config.toml
crop_scale_min = 1
encoder_avg_pool_shortcut = false
fusion_encoder_bias = "all"
residual_init = "zero_last"
Rows from block 2 of the fusion encoder, named by matrix and row number. Rows with one number belong to one attention dimension. Each number is 128 + 24 x the weight over its row's rms, rounded and kept within 0 to 255. All counts start at 0.
# v: cross-attention value (fusion_encoder.blocks.2.cross_attn.v.weight, 320x192), inputs 64-127
# proj: cross-attention output (fusion_encoder.blocks.2.cross_attn.proj.weight, 320x320, transposed), outputs 64-127
v.253 [156 126 109 155 148 103 141 152 139 121 152 122  87 145 111 109 134  93 151 128 118 145  99 155 130 129 151 128 114 119 144  99 139 147 123 171 163  79 108 139 119 139  50 133 157 151 133 182 125 142 114  99 160 140 139 160 126 101 112 116 133 162 133 151]
v.254 [156 104 113 156 171 140  89 140  95 173 144 137 173 105 107 139 144 158 127 122 135 112 115 116 131 118 122 159 108 126 117 133 182 104 115 134 115 176 168 133 113 121 107 145 146 103 111 144 101 178 170  74 171 134 163  80 145 120 100 118 117 123 149 121]
v.255 [113 144  95 109 135  91 147 116 151 161 146 169  90 135  96 173 139 124 130 103 142 167 115 164 124 108 114  71 116 113 138 173 125 111 140 118 146 120 137 190  68  87 194 171 116 100 137 114 163 165 125  99 114  96 125 142 156 119 107 150 161 120 125 148]
v.256 [155 124 125 131 148 147 120 142 205 147 115 125 140 133 131 115 127 109 109 133 108 138 126 142 130 142 173 116 151 174 162 140 115 119  98 111 141 130 147 145 133 133 130 104  82 106 138  94 148  91 121 117 155 133 156 124 181 100 118 127 123 133  89 129]
v.257 [143  79 113  74 101 134 124  84  87 116 141 140 133 133 132 134  91 110 100 140 126 130 111  56 154 146 112  76 156 120 113 130 137 106 129 149 148 154 150 138 130 123 145 112 124 112 150 129 128 140 107 126  93  99 130 108 103 134 128 146  93 139 150 127]
v.258 [123 127 121 112 110 122  78 138 132 106 128 167 146 117 134 125 108 159 123  95 129 131 144 118 102 154 128 101 121 147 126 142 158 146 162 150  91 154 120 177 153 130  91 128 123 137 114 103 114 123 167 111 157 117 114 148 133 138 148 112 173 155 146 139]
v.259 [108 135  81 115 165 148 113 160 134 154 147 100 141 136 123 171  85 138 110 121 155 143 176 141 127 146 124 171 148  97 150 146 129  88  88 157 165 144 142 157 112 123 151 143 112 132 112 119 106  93 140  85 169 158 148 123 132  65  85 123 132 146 144 120]
v.260 [128 116 135 142 187 102 163 156  96 137 100 132  98 117 101 145 114  89 163 188  95 132  93 133 114 126 129 157  94  74  92 128  79 147 105 143 127 114 129  99 124 145 114 110 159 141 145 121 109 119 121 138 130 157 152 162  84  70 154 127 169 111 153 134]
v.261 [125 132 126 154 128 122 127 162 146 124 107 127  99 145 106  98 112 138 105 184 115 100 155 123 132 121 127 161 155 105  92 146 148 116 141 166 166 133 137  48 117 107 111  42 111 141 123  95 108  96 128  93 128 117 169 109 106 143 100 115 111 138 144 122]
v.262 [151 102 154 120 159 114 117 153 139  99  79 113 124 133 121 103 126 126 136 101 175  68 138 141 152 141 129  90  83 133 167  99  96 113 131 122 154 137 119  96 151 130  91 145 156 117 135 111 151 113 125 118 144 114 134 160 135 129 160 139 122 108  85 140]
v.263 [115 103 135 160 158 114 146 163 120 119 147 153 128 119 125 133 124 125 104 126 128 123 138 122 113 102 133 125  91 158 135 147 124 155 153 152 102 100 108 115 133 101 149 103 127 188 167  94 121 108 124 129 126 117 155 162 103 135 140 148  92 148 169 114]
v.264 [133 146 127 109 172 121 118 165 104 145 156 109 115 148 108 119 122 111 161 193  68 114 126 105 119 152  86 156 147 106  91 131 115 101 109 122 118 152 167  52  65 124 122  93 178 151 117 180 154 151 118 136 126 131  89 114 124 108 124  97  88 102 149 145]
v.265 [108 139 153 140 114 127 135 113  99 148 131 108 146 137 131 185 120 124 155 122 139 133 134 130 121 158 154  92 121  93 139  78 117 130 121 165 115 148 154 100  97  81 132  69 106 145 124 159 151 162 138 119 121 116 150 130 118 109 110 148 119 144 153 128]
v.266 [122 104 138 174 134 118  84 119 164 120 148 126 117 106  67 135 117 132 116 111 179 125 159  93 177 121 146 147 116 155 155 161 114 154 132 190 123 154  81  84 118 141 130 150 175 150 125 115 150 138 116 133 145 117 132 140 101 145 137 132  95  92  90 124]
v.267 [125 124 145 177 115 105 155 125 119 103 115 145  88 131 159 130 120 136 168 128 104 128 136 143 139 147 115 123 147 110 135 128 122 102 106 180 161 138  79 108 105 140  72 125 132 129 103 105  97 142 149  98 143 152 109 139 109 127 117 133 182 101 113 124]
v.268 [117 154 126 149 142 119 145 101 173 144 119 150 122 119  84 126 143 148 145 169 101 118 164 149 166 124 143 135  99 134 124 141  74 156 136  99 132 106 141 151 138 107 110 119 161 100 133  74  47 144 123 144 163 122 133 128 120 128 108 160 120 101 116 115]
v.269 [125 142 140 122 101 120 104 127  85 160 142 109 100 164 109 188 156 113 144 150 115 157 163 146 121 115 132 128 140 124 118 113 148  86 172 109 122 135 115 111 100 148 156 136 127 118 107 132 139 154 127 145 158 132  88 158 111 127 165  89  92 131 136 112]
v.270 [122 117 117  97 108 117 134 152 171 148 139 133 116 146 132 105 121 123  93  91 117 119  92 134 126 134 122  94 124 176 196 134 129 140  96 121  97  96 153 165 150  99 115 107 155 161  79  95 141 103 139 116 100 156 130 103  67 105 147 137 135 100 169 134]
v.271 [134 134 142 130 123 158 103 108 138 117 157 118 116 109 136  94 134 130  98  95 126 145 127 146 130 106 119 161 121 140 137 157 127 128 125 167 142 126 153 131 136 114 110 152  89 107 134 148 127 141 139  82 144 151 127 132 137 170 128 129 133 100 130 133]
v.272 [158 117 176 165 104 108 138 168 149 115 152 107 108 137 107  94 164 135 105 131 140 106 108 167 101 126 145  77 111 107 126 152 147 153 148 141 158 125 138 119 114 113 115 146 152 127 145 135 154 154 160 171 124 103 127 104 104  99 132  98 107 101 136 149]
v.273 [121 125 150 163 138 110 116 105 100 175 139 118 170 145 154 102 141 129 157 117 102 151 153 115  75 154 141 220 132 110 131 167  86 138 135  95 114 124  86 120 130 134 120 121 137 142  96 139 142 136 153  99 150  86 166 111 118 144 126 144 159 124 138 126]
v.274 [116 151 112 147  90 122 133 117 118 127 124 128 113 124  65 116 139 149 160 127 157 159 120 164  77 130 121 124 213 125  96 137 147 138 133  69 121 123 114 139 102 132 147 146 170 107 149 133 121  91 155 100 144 148 130 129  62  98 141 138 159 113 112 134]
v.275 [128 110 115 181 120 141 126 139 141 117 124  86 106 173 123 162 150 117 115 120 115 125 179 121 133 116  98 160 157 122 119 103 120 138 112 100 116 123 125 118 173 135 116 122 126 190  94 145 107 129 124 166 196 113 137 148  99 140 119 169 144 160 134  95]
v.276 [103 189 142 182 138 129  98  93 115 127  99 112 164 164 152 102 202 173 103 145 151 156 114 119 156 110 124 133 157  94 132 153 156 146 128 105 101 111 113 142 123 100 100 107 121 131 141 172 137 166 148  91 132 137 181 144 133 163 134 127 115 124 112 172]
v.277 [137 138 109 109 161 122 138  88 108 120 136 150 143 105 168 149 146 146 118 156 144 103 117 166 133 130 115 119 122  98 151 128 115 116 115 143 123 112 124 129 114 137 125 159 151  87 150 145 132 134 143 123 112 117 128 132 149 133 130  75 107  88 192 172]
v.278 [150  81 148 150  95 106 142 145 122 119 119  59 154 126 128 109 120  92 117 115 117 131 152 122 141 113 128 156 110 126 170 132 115 130 126 158  97 157 146 111 188 137 122  93 125 132 132 130 129 182 123 129 150 149 130 117 194 137 154 145 166 117 148 121]
v.279 [127 112 133 167 138  99 139 141 105 170 118 186 134  88 111 111 115 114 100  80 126 158 113 149 134 154 110 186 138 128 133 158 137 119 100 124  97 160  88 121  95 138 113 156  99 182 110 118 118 127 129  78 130 141  96 147 112 136 123 152 150 140 112 140]
v.280 [125 132 139 127 124 158 124  99 127 142 121 118 167 104 105 109 126 127 126 116 116 117  81 128 135 122 125 147 141  83 117 181 124 145 155 131 123  95  88 130 109  83 163 100  96 146 114 129 113  89 109 110 134 103 177 160 113 162 131 109 116 163 102 112]
v.281 [129 122 113 100 126 138 144 107 163 125 125 151 183 103 125 151 111 114 101 116 131 103  99 109  54 152 133 126 127 120 121  94 109 167 148 136 147  74 119 114 115  93 168 122 115  98 149  90 164 121 100 159 156 129 133  98 141 128 143 106 135 138 161 110]
v.282 [132 160 115 154 164  91 132 116 120 169 108  79 150 155 138 145 154 143 127 148 132 168 148 118 160 150 124  62 105 129 121 127 148 123 139 100 123 111 116  92 132 141 143 103 153 136 109 136 138 124 133 109 142 107 138 111 120 119 142 149 138  72 116 144]
v.283 [138 115 138 129 126  79 136 162 128  86 146 110 135  88 167 154 116 133 128 112 127  97 133 140 117 112  93  86  88  99 151 133 127 153 140 166 122 196 129 125 144 108  97 160  97 113 154  83 127 156 135  90 108 161 160 120 160 155 132 136 110 105 142 135]
v.284 [116 140 117 137 150 131 137 115 130 131 129 110 106 164 134 109 117 108 168 116  96 132 123 113 156 157 144 168 135 143  98 154 105 127 131 125  98 115 108 169 117 145 143 121 159 134 128 129 126 176 141 159 120 134 117  99 100  77 147 118 115 108 103  84]
v.285 [114 140 131  92 117 120  88  96 152  83 111 142 125 131 135 124 110  94 152 144 142  91 134 153 109 175  96 104 100 103 141 147 133 129 113 124 102 168 101 103 108 144 107 134 128 123 143 111 120 159 165 104 137 122 152 146 184 128 116 124 105 106 170 133]
v.286 [145 137 121 139 143 138 105  64 105 131 153 102  69 162 174 114 143 131 163 146 119 160 118 138  92 122 115 155 127 115 161 157 133 119 138  88 114  76 111 160 168 146  88 147  94 125 111 171 109 155 135 136 129 117 117 146 126 144  73 123 126 123 127 120]
v.287 [130 148 171  75 149 114 148 145 138 132 121 164  87 104 171 108 167 115 136 122 104 108 119 125 129 139 112  80 140 120 128 132 107 132  98 101 103 106 134 113 130 123 131 102 162 102 132 143 106 141 106 160 108 119  79 138 130  90 136 101 119 106 110 117]
v.288 [131 117 132  95 133 121 161 120 129  95 128 141 115 146 170 133 139 187  85 140 171 112 110 163 149 147 125  78  91 161 135 120 156 144  94 147 132 150 155 110 154 164 116 126 100 135 117 105 101 133 117 153 122 147 172 139 115 117 175 143 123 178 139 112]
v.289 [170  94 141 130 158 160  73  84 149 137 154 205  91 139 106 131 108 103  99 135 101 140 147 133 122 127  99 127 154 107 127 148 122  82 139  94 155 158 120 135  97 130 119 131 124 137 150 141 140 121 141 140  93 109 128 153  99 118 136 106 110 124 129 106]
v.290 [120 164 177 110 147 127 148 130 121 122 169 122  95 140 124 164 116  95 132 145 138 153 137 122 121 165 113 147 137 100 101 123 156 147 140 155 134 156 104 127 148 124 142 104 138 112 197  86  88 164 128 147  85 150 151 133 158 116  66 155 134 132 110 146]
v.291 [122 128 107 122 137 116 132 158 141 132 113 151 143 123  88 123 106 136 174 117 145 122 135 129 129 141 108 134 130 118 118  69 130 152 132 118 121 115 128 145 137 122 147 159 140 157 127 125 152 125 103 131 110 136 125 143 121 127 105 137 188 112 106 152]
v.292 [ 90 156 141 105 117 103 170 140 168 155 115 167 118 139 145 136 137 121 100 173 164 121 117 121 109 146 124 140 123 129 145 114 122 167 133 134 113 127 134 143 142  96 112 176 154  82 162 127 134 160 139 120 144 134 149  96 154 111  92 187 120  99 125  92]
v.293 [188 100 161 140 101 138 143 106 156 153 142 168 147 110 110 131 126 144 161 131 150  97 117 156 111 168 154 130  91 112 108 130 134 149 141 113 114 111 130 125 130 120  82 116 126 125 140  85 104 153 109 159 142 134 167 122 117 144 134 113 104 159 141 109]
v.294 [149 124 145 122 143  70 147 159 123 158 116 115 146 114 162 167 153  99 149  94 122 128 118  79 175 159 159 118 152 146 146 103 130 116  84 181 117 109 110 119 135 119 116 103  66 115 106 130 154 148 123 111 166 128 159 101 122 123 178  96 138 128 105 144]
v.295 [ 99 118 114 145 125 163 112 140 119 105 141 155 107 174 142 134 160 125 137 119 132 117 142 171 114 103 120 133 109 126 142 129 146 120  77 169 132 103 116  90 114  90 136 106  97 118 125 131  84 148 119 167 121 124  91 124 116 101 122 138 120 114 100 110]
v.296 [139 156 126 112 126 114  93 118 124 152 160 141 167 127  91 115 138 142 127 114 143  88 130 123 133 122 165 105 119  86 124 122 133 123  78  83 168 152 140 113 106  99 134 124 125 164 121 126 163  97 136 162 116  92 112  83 125  92 111 129 134 122 150 112]
v.297 [158 122 131 148 155 143  93 115 154 104 116 159  84  66  99 112 136 116 151 123  87 160 155 129 152 151 108 138 161 127 126 157 102  98  89 141 189 137 131 135 131 129 129 150 141 121 152 166 157 144 175 107 138  90 122 152 119 139 149 127 157  82 154 116]
v.298 [117 122 160 133 174 171  63 106  79 133 151 139 115 114 129 123 102  99 109  96 118 154 148 145 143 129 106 115 126 101  93 140 121 116 135 144  99 129 115 111 143 130 132 119 119 138 133 167 162  90 124 131 105 146 101 117  76 119 121 124 137 137 142 136]
v.299 [154 120 128 111 184 111 126  95 135 109 116 140 150 153  76 104 142 119 143 143 127 161  99  99 159 117 174 119 101 117 124 114 124 104 191 120  76 154 142 121  72 114 118  95 101 119 148 124 106 125 118 118 154 158 134 135 151  76 120 110 133 103 137 104]
v.300 [123 113 133 150 152 112  88  93 111 133 122 139 144 104 117 111 123  97 126 118 110 106 123 119 116 103 149 100 107  92 132 118 103 101 172 105 114 131 166 119 120 165 122 129 151 134 125 115 112 108 126 138 154 123 133 150 164 144 122 108 136  95 150 141]
v.301 [128 141 133 127 169  97 153 119 160 153 144 164 115 160 111 171 171 116 163 123 121  98 143 155 153 137 120 139 115 102 160 119 134 120 108 134 122 133 180 132 141  95 111 105 112  94 126 157 146 124 169 100 103 136 122 137 176 151 166 122 123 125 150 143]
v.302 [162 169 156 175 150 153 127 116 149 142  76 127 132 117 127 106 116 134 142 114 136 131 147 103 128 132 141 113 121  73 152 148 155 149  96 123  82 139 128 125 158  87 107 127 170 127 125 113 142 102  64 145 102 150 137 160 128 132 108 154  84 136  99 118]
v.303 [148 133 165 119 153 134 140 126 147 143 155 152 122 156 159 106 123 124 105 126 136 130 135 125 140 127  97 104 155 160 120 140 102 105 129 106 135 145  80 142  86 159 113 115 148 154  91 153 149 151 128 117 137 106 131 132 122 125 149 133 147 136 121 109]
v.304 [123 192 151 143 130 108 153 140 168 159  98 131 112 144  99  95  94 122 108 113 130 154 113 118 128  93 150 124 120 117 130 144  95 105 131 109 130  33  83 101 152 145 127 116 152 140 111 145  95  73 110  94 150 139 117 132  95 110 108 125 164 113 128 117]
proj.253 [141 139 145 126 125 107 153 123 112 116 125 141 137 123 149 142 138 157 144 135 133 105  96 137 130 150 170 124 112 147  94  99  92 134 128  96 143 146 134 148  91 104 139 119 115 118 106 152 122 147 120 120 122 114 129 135 165 155 118 141  82 130 131  96]
proj.254 [123 185 123 129 128 126 110 142 131 124 112 138 145 100 136 138 138  92 111 144 125  88 140 105 131 142 154 160 143 124 132 142 143 169 112 139 125 120 141 100 118 125 137 115 114  75  78 164 147 136 142 146 152 112 159 156 123 113 147 156 119 157 161  96]
proj.255 [113  87 102 135 135 100  85 131 127 121 157  92 104 148 145 128  99 141 134 142 138 119 143 109 121  78 183 160 141 109 138 129 129  93 140 145  78 164 131 164 141 106 153  58 143  69 129 127 157 131 120 122 141 114 144 138 145 108 103 108 135 122 133 156]
proj.256 [ 80 112 151 156  94 141 108 146 114  95 138 124  83 155 131 111 147 119 157 150  72 148 167 108  90 161 120  97 164 127 112  93 136 117 123 153 135 105 106 132 166 109 158 141 132 129 126 144 146  76 123 126 145 120  64 131 104 139 176 122 149 121 153 140]
proj.257 [129 106 111 141 135  89 148 127 113 129 169 153  94 143 115 143 137  90 165 155 107 122 123 178 101 141  69 118 102 122 136 140 155 162 100 175 127 175 121 130 129 156 134 132 117 149 124 127 126 123 153 118 161 146 118  96 111 112 156 152 176  60  80 118]
proj.258 [ 99 133 122  98 182 173  92 107 112  90 107 156 125 119 129 111 164 101 123 149  73 110 149 107 168  97 146 156 116 145 161 142 131 157  91 161 140 146 112  96  62 162 154 117 143 140 126 174 140 143 166  90 128 143 130 170 119 133 109 121 136 159 162 133]
proj.259 [148 147 113 140 140 140  90 133 136  96 171 157 121 126 102 150  90 115 120  83 149 113 173 127 150 105 130 115 146 129  72 120 101 174 100 146 112  95 140 119 136 156  75 101 125 145  60 136 140  67 133 137 111 137 140 142 134 187 148 119 131 152 133 136]
proj.260 [114  83 141 150 134 133 116 175 135 157 126 170 130 153 130 106 168 123 126  76 136 142 107 160 164 133 132 139 145 113  87 145 101  88 143 128 144 123 128 128 141 117  94 140 103 189  80  83 128 103 126 150  90 125 156 126 154  90 102 103 106 113  92 142]
proj.261 [186 126 119 103 117 174 162 134 141  97 109 107 151 129  78 115  97 128  94  93 111 147 117 143 133  96 156 132 148 155 122 142 141 117 147 127 168  77 129 108 107 164  82 119 104 164  85 103 112 140 113 137 133 120 122 145 152 152 155 159 130 126  73 119]
proj.262 [105  92 151 110 136  78 126 149 105 132 122  69 128 129 139 138 123 101 133 126 137 112 125 132 175 120 110 174 140 141 132 136 149  92 192 157 126 108 143 102 145  91 114 160 143 111 157 106 131 103  96 139 126  97 146 124  98  91  92 139 169 108 123 157]
proj.263 [175 132  81 119  89 133 170 102 159 165 124  58  91 110  93  96 135 135 146 140 135 136  84 106 141 133  96 142 107 146  86 170 133 137 143 132 107 125 101 161 115 162 149 123 121 114 109  82 124 146 155 138 111 123 118 173 133 129 122 111  99 151 154 109]
proj.264 [105 168 123 177 111 138 149 123 133 110 104 122 136 109 127  80  76  99 116 135 165 119 129 164 113 162 157 122 125 118 127 109 105 137 156  72 104 134 143 139  80 105  96 115 134 148  84 111 107 135 104 137 119  92 150  89 122 128 148 162 141 115 107  98]
proj.265 [131 136  76 135 158 117 139 166 127 104  88 136 149 145 126 168 135 185 143 118 117 155 102 149 123 114 139 138 136 114  97  92 160 117 148 157  86 129 147 167 118 162  96  90 121 117 115  86 124  89 160 166  77 130 147 119 145 122 159 161 142 145 126 109]
proj.266 [149 118 133 142 138 113 104  90 121 108 111 104 117 129 148 142 118 137 132 162 176 184  87 119 141 153 115 106 149 147 142 163  88  93 126 111 137 107 105 137 102  97 143 130 139 130 109  95 138 137 137 117 100 150 139 154 172 115 146 120 121 122 111 133]
proj.267 [160  95 120 169  95 142 167 126 155  95 125  86 152 150 174 157 165 170 154 118 128 125 155 141 139 126 150 160 156 167 125 107 122 142 109  96 114 100 151 108 147 167 105 125 129  79 170 137  95 121 143 115 125 155 105 127 149 100 120 164 129 101 126 163]
proj.268 [149 102 144 129 127 118 107 136 118 113 110  92 109 118 112 137 114 155  90 111 173 130 168 126 121 112 136 101 103 133 121 126 127 158 114  98 141 128 134 118 162 125 128 124  95 122 155 110  81 168 121 129  80 150 135 114 173 132 143 107  92  86 108 147]
proj.269 [117 131 151 154 133 102 171 116 159 154 101 187 141  81 146 141 133  86 160 120 149  96  88 108 130 138 106 136 141 113 125  95 158 137 153 141 137 123 173 160 124  95 162 106 120 123 113 168 147 108 134 143 127 138 138 150 142  91 134 110 107 122 131 104]
proj.270 [120 105 120 110 119 122 141 184 117 118 145 152 111 134  94 103 157 118 127 118 157 155  77 127 106 131 105 111 130 127 123  85 139 110  98 119 134 132 137 126 125 131 165  91 131 142 141 136  97 138 126 152 121  81 101  90 125 110 135 115 106 137 110 132]
proj.271 [104 139  83 117 109 131 118 132 110 142 150 116 118 117 130 129 136 107 173 122 116 169 131 115  95 174 106  95 106 143 143 119 132  82 138 129 132 151 134 127 120 138  91 126 115  93 157 102 158 120 135 135 134 120 134 123 104 181 111 141 162 113  91 118]
proj.272 [113 165 134 100 129 112 104 134  97 131 123  85 116 101 145 161 152  83 129 122 144 125 157 144 159  95 134 178 133  98 121 112 141 118 130 116  98 140 151 167 158 125 170 142 149 119 152 116 106 120 133 113 129 127 153  43 132 134 124 146 148 139 103 142]
proj.273 [122 117 107 165 127 140 123 106 139 150 163 103 111 102  68 104 129 116 116 142 121 142 163 116 117 145 109 143 140 130 143  92 118 130  89 124 148 117 146 131 143 122 133 145 102 165 107 133  75 157 152 120 139 101 123 116  96 100 129 158 113 123 116 146]
proj.274 [115 138  98 124 148 110 102 156 134 110 150 161 167 108 132 169 142 104 132 117 150 109 169 116 118 141 121 140 169 108 101 152 135 111 142 131 108 110 151 138 119 103 154 141 120 129 128 111  92 153 127  63 123 180 144 116 151 140  99 110 121 150 178 130]
proj.275 [131 122 115 107 133 145  81 107 138 151 125 105 170 108  76 115 112 109 132 136 159 163 153 126 131 143 106 137 112 160 148 128 134 103 166 196  83 163 119 137 144 182 183 192 111 113 109 139  94 144 144 139 128 117 138 171 158 126 109 125 143 107 108 104]
proj.276 [126 129 146 150  90 123 165 104 159 142 120 130 105 150 115 144 164 116 121 116 164 139 141 135 144 133 159 150 126 100 114 164 137 138 107 138 124 101 152 133 107 131 148  83 122 136 167 114 156 161 143 135 132 127  82 126  97 136 126 144 101  90 139 144]
proj.277 [108 109 177  97 164 129 124  81 111 112 106 110 137 112 136 133 159 120 126 161  95 123 109 164 113 116 154 144 138  96 105  95 140 142 133 148 133 140 131  94 132 114 127 131 113 130 160  99 117 145 120 126 151 128 137 130 121 105 203 148 116 143 156 132]
proj.278 [133 137 137 148 103 144 147 134  78 128 142 107  95 133 115 118 146 128 142  98  82 143 127 135 119 137  87 118 137 111 120 132 129 119 173 180 144 101  97  77 168 126 166 150 142 158  69 146 115 157 150 119 114 137 154 168 107 122 120 126 115 105  99 125]
proj.279 [132 147 124 125  96 128  93 125 162 104 123 142 132 177 112 144 108 140 136 126 108 148 115 124 115 157  81 125 136 178 108  99  68 132 113 125 136  78  92 114 163 110 137 112 147 116 129  98 159 123 136 129 120 139 154 149 114 152 114  96 112  92  93 178]
proj.280 [126 127 143 154 137 154 150 183 110 103  86  70 144 112 111 143 114 135 127 136 133 140 151 128 111 110  98 112 123 150 107  72 166 141 139 130 149 118  86 130 132  79  94 139  87 132 166 151  98 133  82 192 142 117 144 131 180 151 118  98 134  91  93 133]
proj.281 [108 126 178 126 127 149 145 116 152  79  67 158 145 137 116 125 162 135 111 125 123 165 124 153 119 103  85 129 123 103 164 142 122 150 122 153 171 127  78 128 142 130 122 139 142 154 116 130  93  71 119 151  86 121 113 153 138 102  95 104  97 126 148 132]
proj.282 [ 91 138 143 104 127 142 134 114 113 124 137 153 132 155 156 139 160 109 134 162 132 108 112 137 101 176  76 117 128 170  86 113 166 144  99 121 121 170 148 116 142 136 120 106 134 158 129 138  81 108  74 115 151 147 164 106 129 130 130 132  79  90  95 109]
proj.283 [167 130 113 137 128 146 122 106  99 141 115 156 159 133 165 158 128 114 103 145 122 130 133 175 136 127 120 163 140 103 143 104 154 151 130 130  99 106 135 135 104 102 116 161  85 100 120 144 153 140  91 116 120 103 150 128 104  80 110 127 137 179 111 139]
proj.284 [110 116  34 120  96 124 138 117 151 118 163 128 144 124 119 129 156 135  86 167 106 129 137 111 103 107  87 158 123 119 116 146 129 138 122 123 130 159 137 144 133 180 105 123 119 157  93 164 170 118 143  97 127 119 115 104 158 101 178 140 120  85 136 121]
proj.285 [101 128 100 105 151  94 155 126 117 154 108 103 125 121 130 106 172 134 132 110 122 127 110 104 141 102 103 154 159 177 130 174 120 128  91 123 139 143 142 114 140 130 111  71 101 151 113 125 106 170 110 137 145  81 148  93 109  83 147 121 130 124 161 109]
proj.286 [128 166 116 126 152 138 100 153 136 150  96  91 167 148 110 140 123 134 117 129 109 118  90 111 137 123 116 154 134 150 137 119 121 129 117 156  87  70 143 103 135 142 141 121 132 116 119 133 135 134 124 139 129 150  92 129 162 108 141 143 124 106 176 146]
proj.287 [117 104 154 108 133 120 139  78 116 127  78 100 114 137 130 117 147 137 125 144  95 133 111 116 130 112 117 118 102 135 142 121 159 140 159 138 131 157 112 120 116 167 108 131 111 101 167  91 150 115 115 117 162 164 133 187 135 116 108  84 109 115 110 159]
proj.288 [121 163 133 106 134 120 146 129 145 133 127 114 124  94 126 136 140 171 156 175 157 104 166 132  95 137  90 127 115 115 160 105 142 118 137 146 141 101 120 128 203 151  93 116 133 148 125 127  91 137 162 140 119 114 142 107  91 135 109 124 173 183 138 122]
proj.289 [121  54 140  98  96 149  97 116  98 145 109 117 107 129 121 147 106 138 108 108 141 123 147 134 105  93 101 202 106 131 112 135 134 140 156 120 107 111 113 127 164  76 169 151 149 116 149 120 119 128  97  48 126 118 122  73 122 120 150 125 116  96 155  99]
proj.290 [156 145 122 155 156 140 118 151 131  99 129 125 158 105 151 136 136 153 116 128 135 139 105 138 127  93  96 142 101 107 133 174 129 138  85 113  91 115 122  94 106 217 101 189 144 133 139 130 130 137 179  97 155 126  93 140 131 137 105 115 126 134 170 107]
proj.291 [153 149 121  88 108 138 139 139 146 132 131 112 163 135 134 130 110 125 139 116 119 131 112 126 149 144 180  80 127  80 117 138 168 136 147 119 130  80 148 109 113 146 100 147 126 148 140  73 149 122 130 134 154 125 156 129 137 117 129 121 129 143 130 146]
proj.292 [156 128 131 102 125  98 118  97 140 143 164 130 145 122 111  77 124 113 131 135 133 135 129 102 103 105 151  99 123 141 130 102 121 133 134  90 120 137 170  99 127 124 112 159 102 157 108 102 145 121 123 131  71 168 133 130 168 176 116 107 155 120 159 183]
proj.293 [109 161 140 111 104 138 148 155 133 118 147  96 132 139 127  70 128 112  88 162 125 109 165 177  95 132 129 126 104 154 100  84 116 112 105 114 133 143 106  96 149 162 146 122 104 111 132 142  83 123 110 110 106 157 126 127  97 125 140 159 143 146 126 120]
proj.294 [121 154 136  95 154  86 169 105 128 125 120 164  97 101 110  96  83 114 149 104 162 150 146 139  83 136 128 100 134 134  74 126 161 121 133  98 180 139 165 101 153 120  82 140 122 125  82 146 103 110 110 162  97 149  84 147 100 144 119 137 122 157 144 195]
proj.295 [110 149  78 152  98 167 119 142  99 123 130  75 155 110 115  99 161 173 114 112 113 155 121 129 113  81 115 135  90 128 115 135 165 144 101 151 138 188 115 139 131 153 140 179 123 105 140 134 116 127 121 157 123  90 110 119 134 172 124 156 107 135 126 117]
proj.296 [107 135 115 114 143 120 103  68 143 154 159 128 125 144 117 103 132 115 159 107 159 133 187 114 162 122 139 115 108 107 146 166 115 152 127 158 117 135  91 139 109  90 139 133 140 138 142  90 131 134  84 109 108 180 139 158  98 119  84 148 151 150 163 128]
proj.297 [119  88 141  92  96 120 103 118 128 100 169 112  84  73 150 168  98 116 136 103 135 135 117 108 134 101 154 150 121 104  99 168  89 117 110 135  88 131 136 103 119 112 156  85 163 116 113 120 155 145 107 119 135 127 107 120 118 127 103 142 134  81 152 115]
proj.298 [154 101 143 123 123 140  74 116 107 133 129 156 136  93 102 146 133 119 141 116 136 112 119 133  94  77 122 140 106 133 117 121 110 117 148  96 165 126 152 124 132  94 131 136 163 105 105 115 168 118 148  82 103 105 140 105 141  98 143  83 111 135 131 115]
proj.299 [161  96 137 159 138 188 153 130 130 130 164 107 149 108 151 143 151  94 159  97 149 116 135 126 114  75 153 117 135 127 115 122 122 130 181 159 142  85 156 175 136  90  89 122 146 151  86 122 150 116 140  97 118  86 136 141 124 169 111 125 101 130 149 159]
proj.300 [175 163 133 111  95 145 155 152 112 116 128 142 160 138 102 180  92 185 171  89 128  82 145 118  98 105 169 112 126 145 117 116  90 126 133 139 125 119 107 147 114 141 103 133 155 168 104 128 137 174 126 166 140 122  96 119 130 101 140 119 129 109 100 141]
proj.301 [ 81 150 103  93 124 162 153 131 130 156 125 165  72 130 172 106 115 130  93  99 150 108 174 119  90 106 177 116  80 109 164 129 159 140 115 143 127 131 161 160 106 193 134 103 116 104 176 116 125  96 106 158 121  87  84 141 119 139 115 144 139 117  83 102]
proj.302 [134 135 153 122 162 113 135 129 126 107 101 114 150 155 162 133 139 133  94 108 127  94 148 117 107 175 154 141 118 127 105 139 138 156 120 120 153 122 125 114  91 125 121 136 129 117 122 138 101  77 143 144 190 153  93  96 110 119 160 157 109 123 155 121]
proj.303 [134 104 134 165 142 140  95  97  97 129 133 126 140 152  93 119 116 175 112 133 144  95  94 152 156 123 132 135 187  99 157 148  97 145  83 124  95 102 162 140 150 121 141 147 108 125 144 106 136  88 139  88 135 111  87 144  95 132 116 129 159 118 114 127]
proj.304 [166 120 133 156 146 134 157 131  61 136  86 128 153 117 121 133 118 128 134 164 138 107 123 122  95 128 140  77 134 120 136 131 105  93 116 133 151  91 126 146 156 160  91  99 144 164 133 111 121 160 164 109  85 110 134 121 124 136 126 101 150  93 106  97]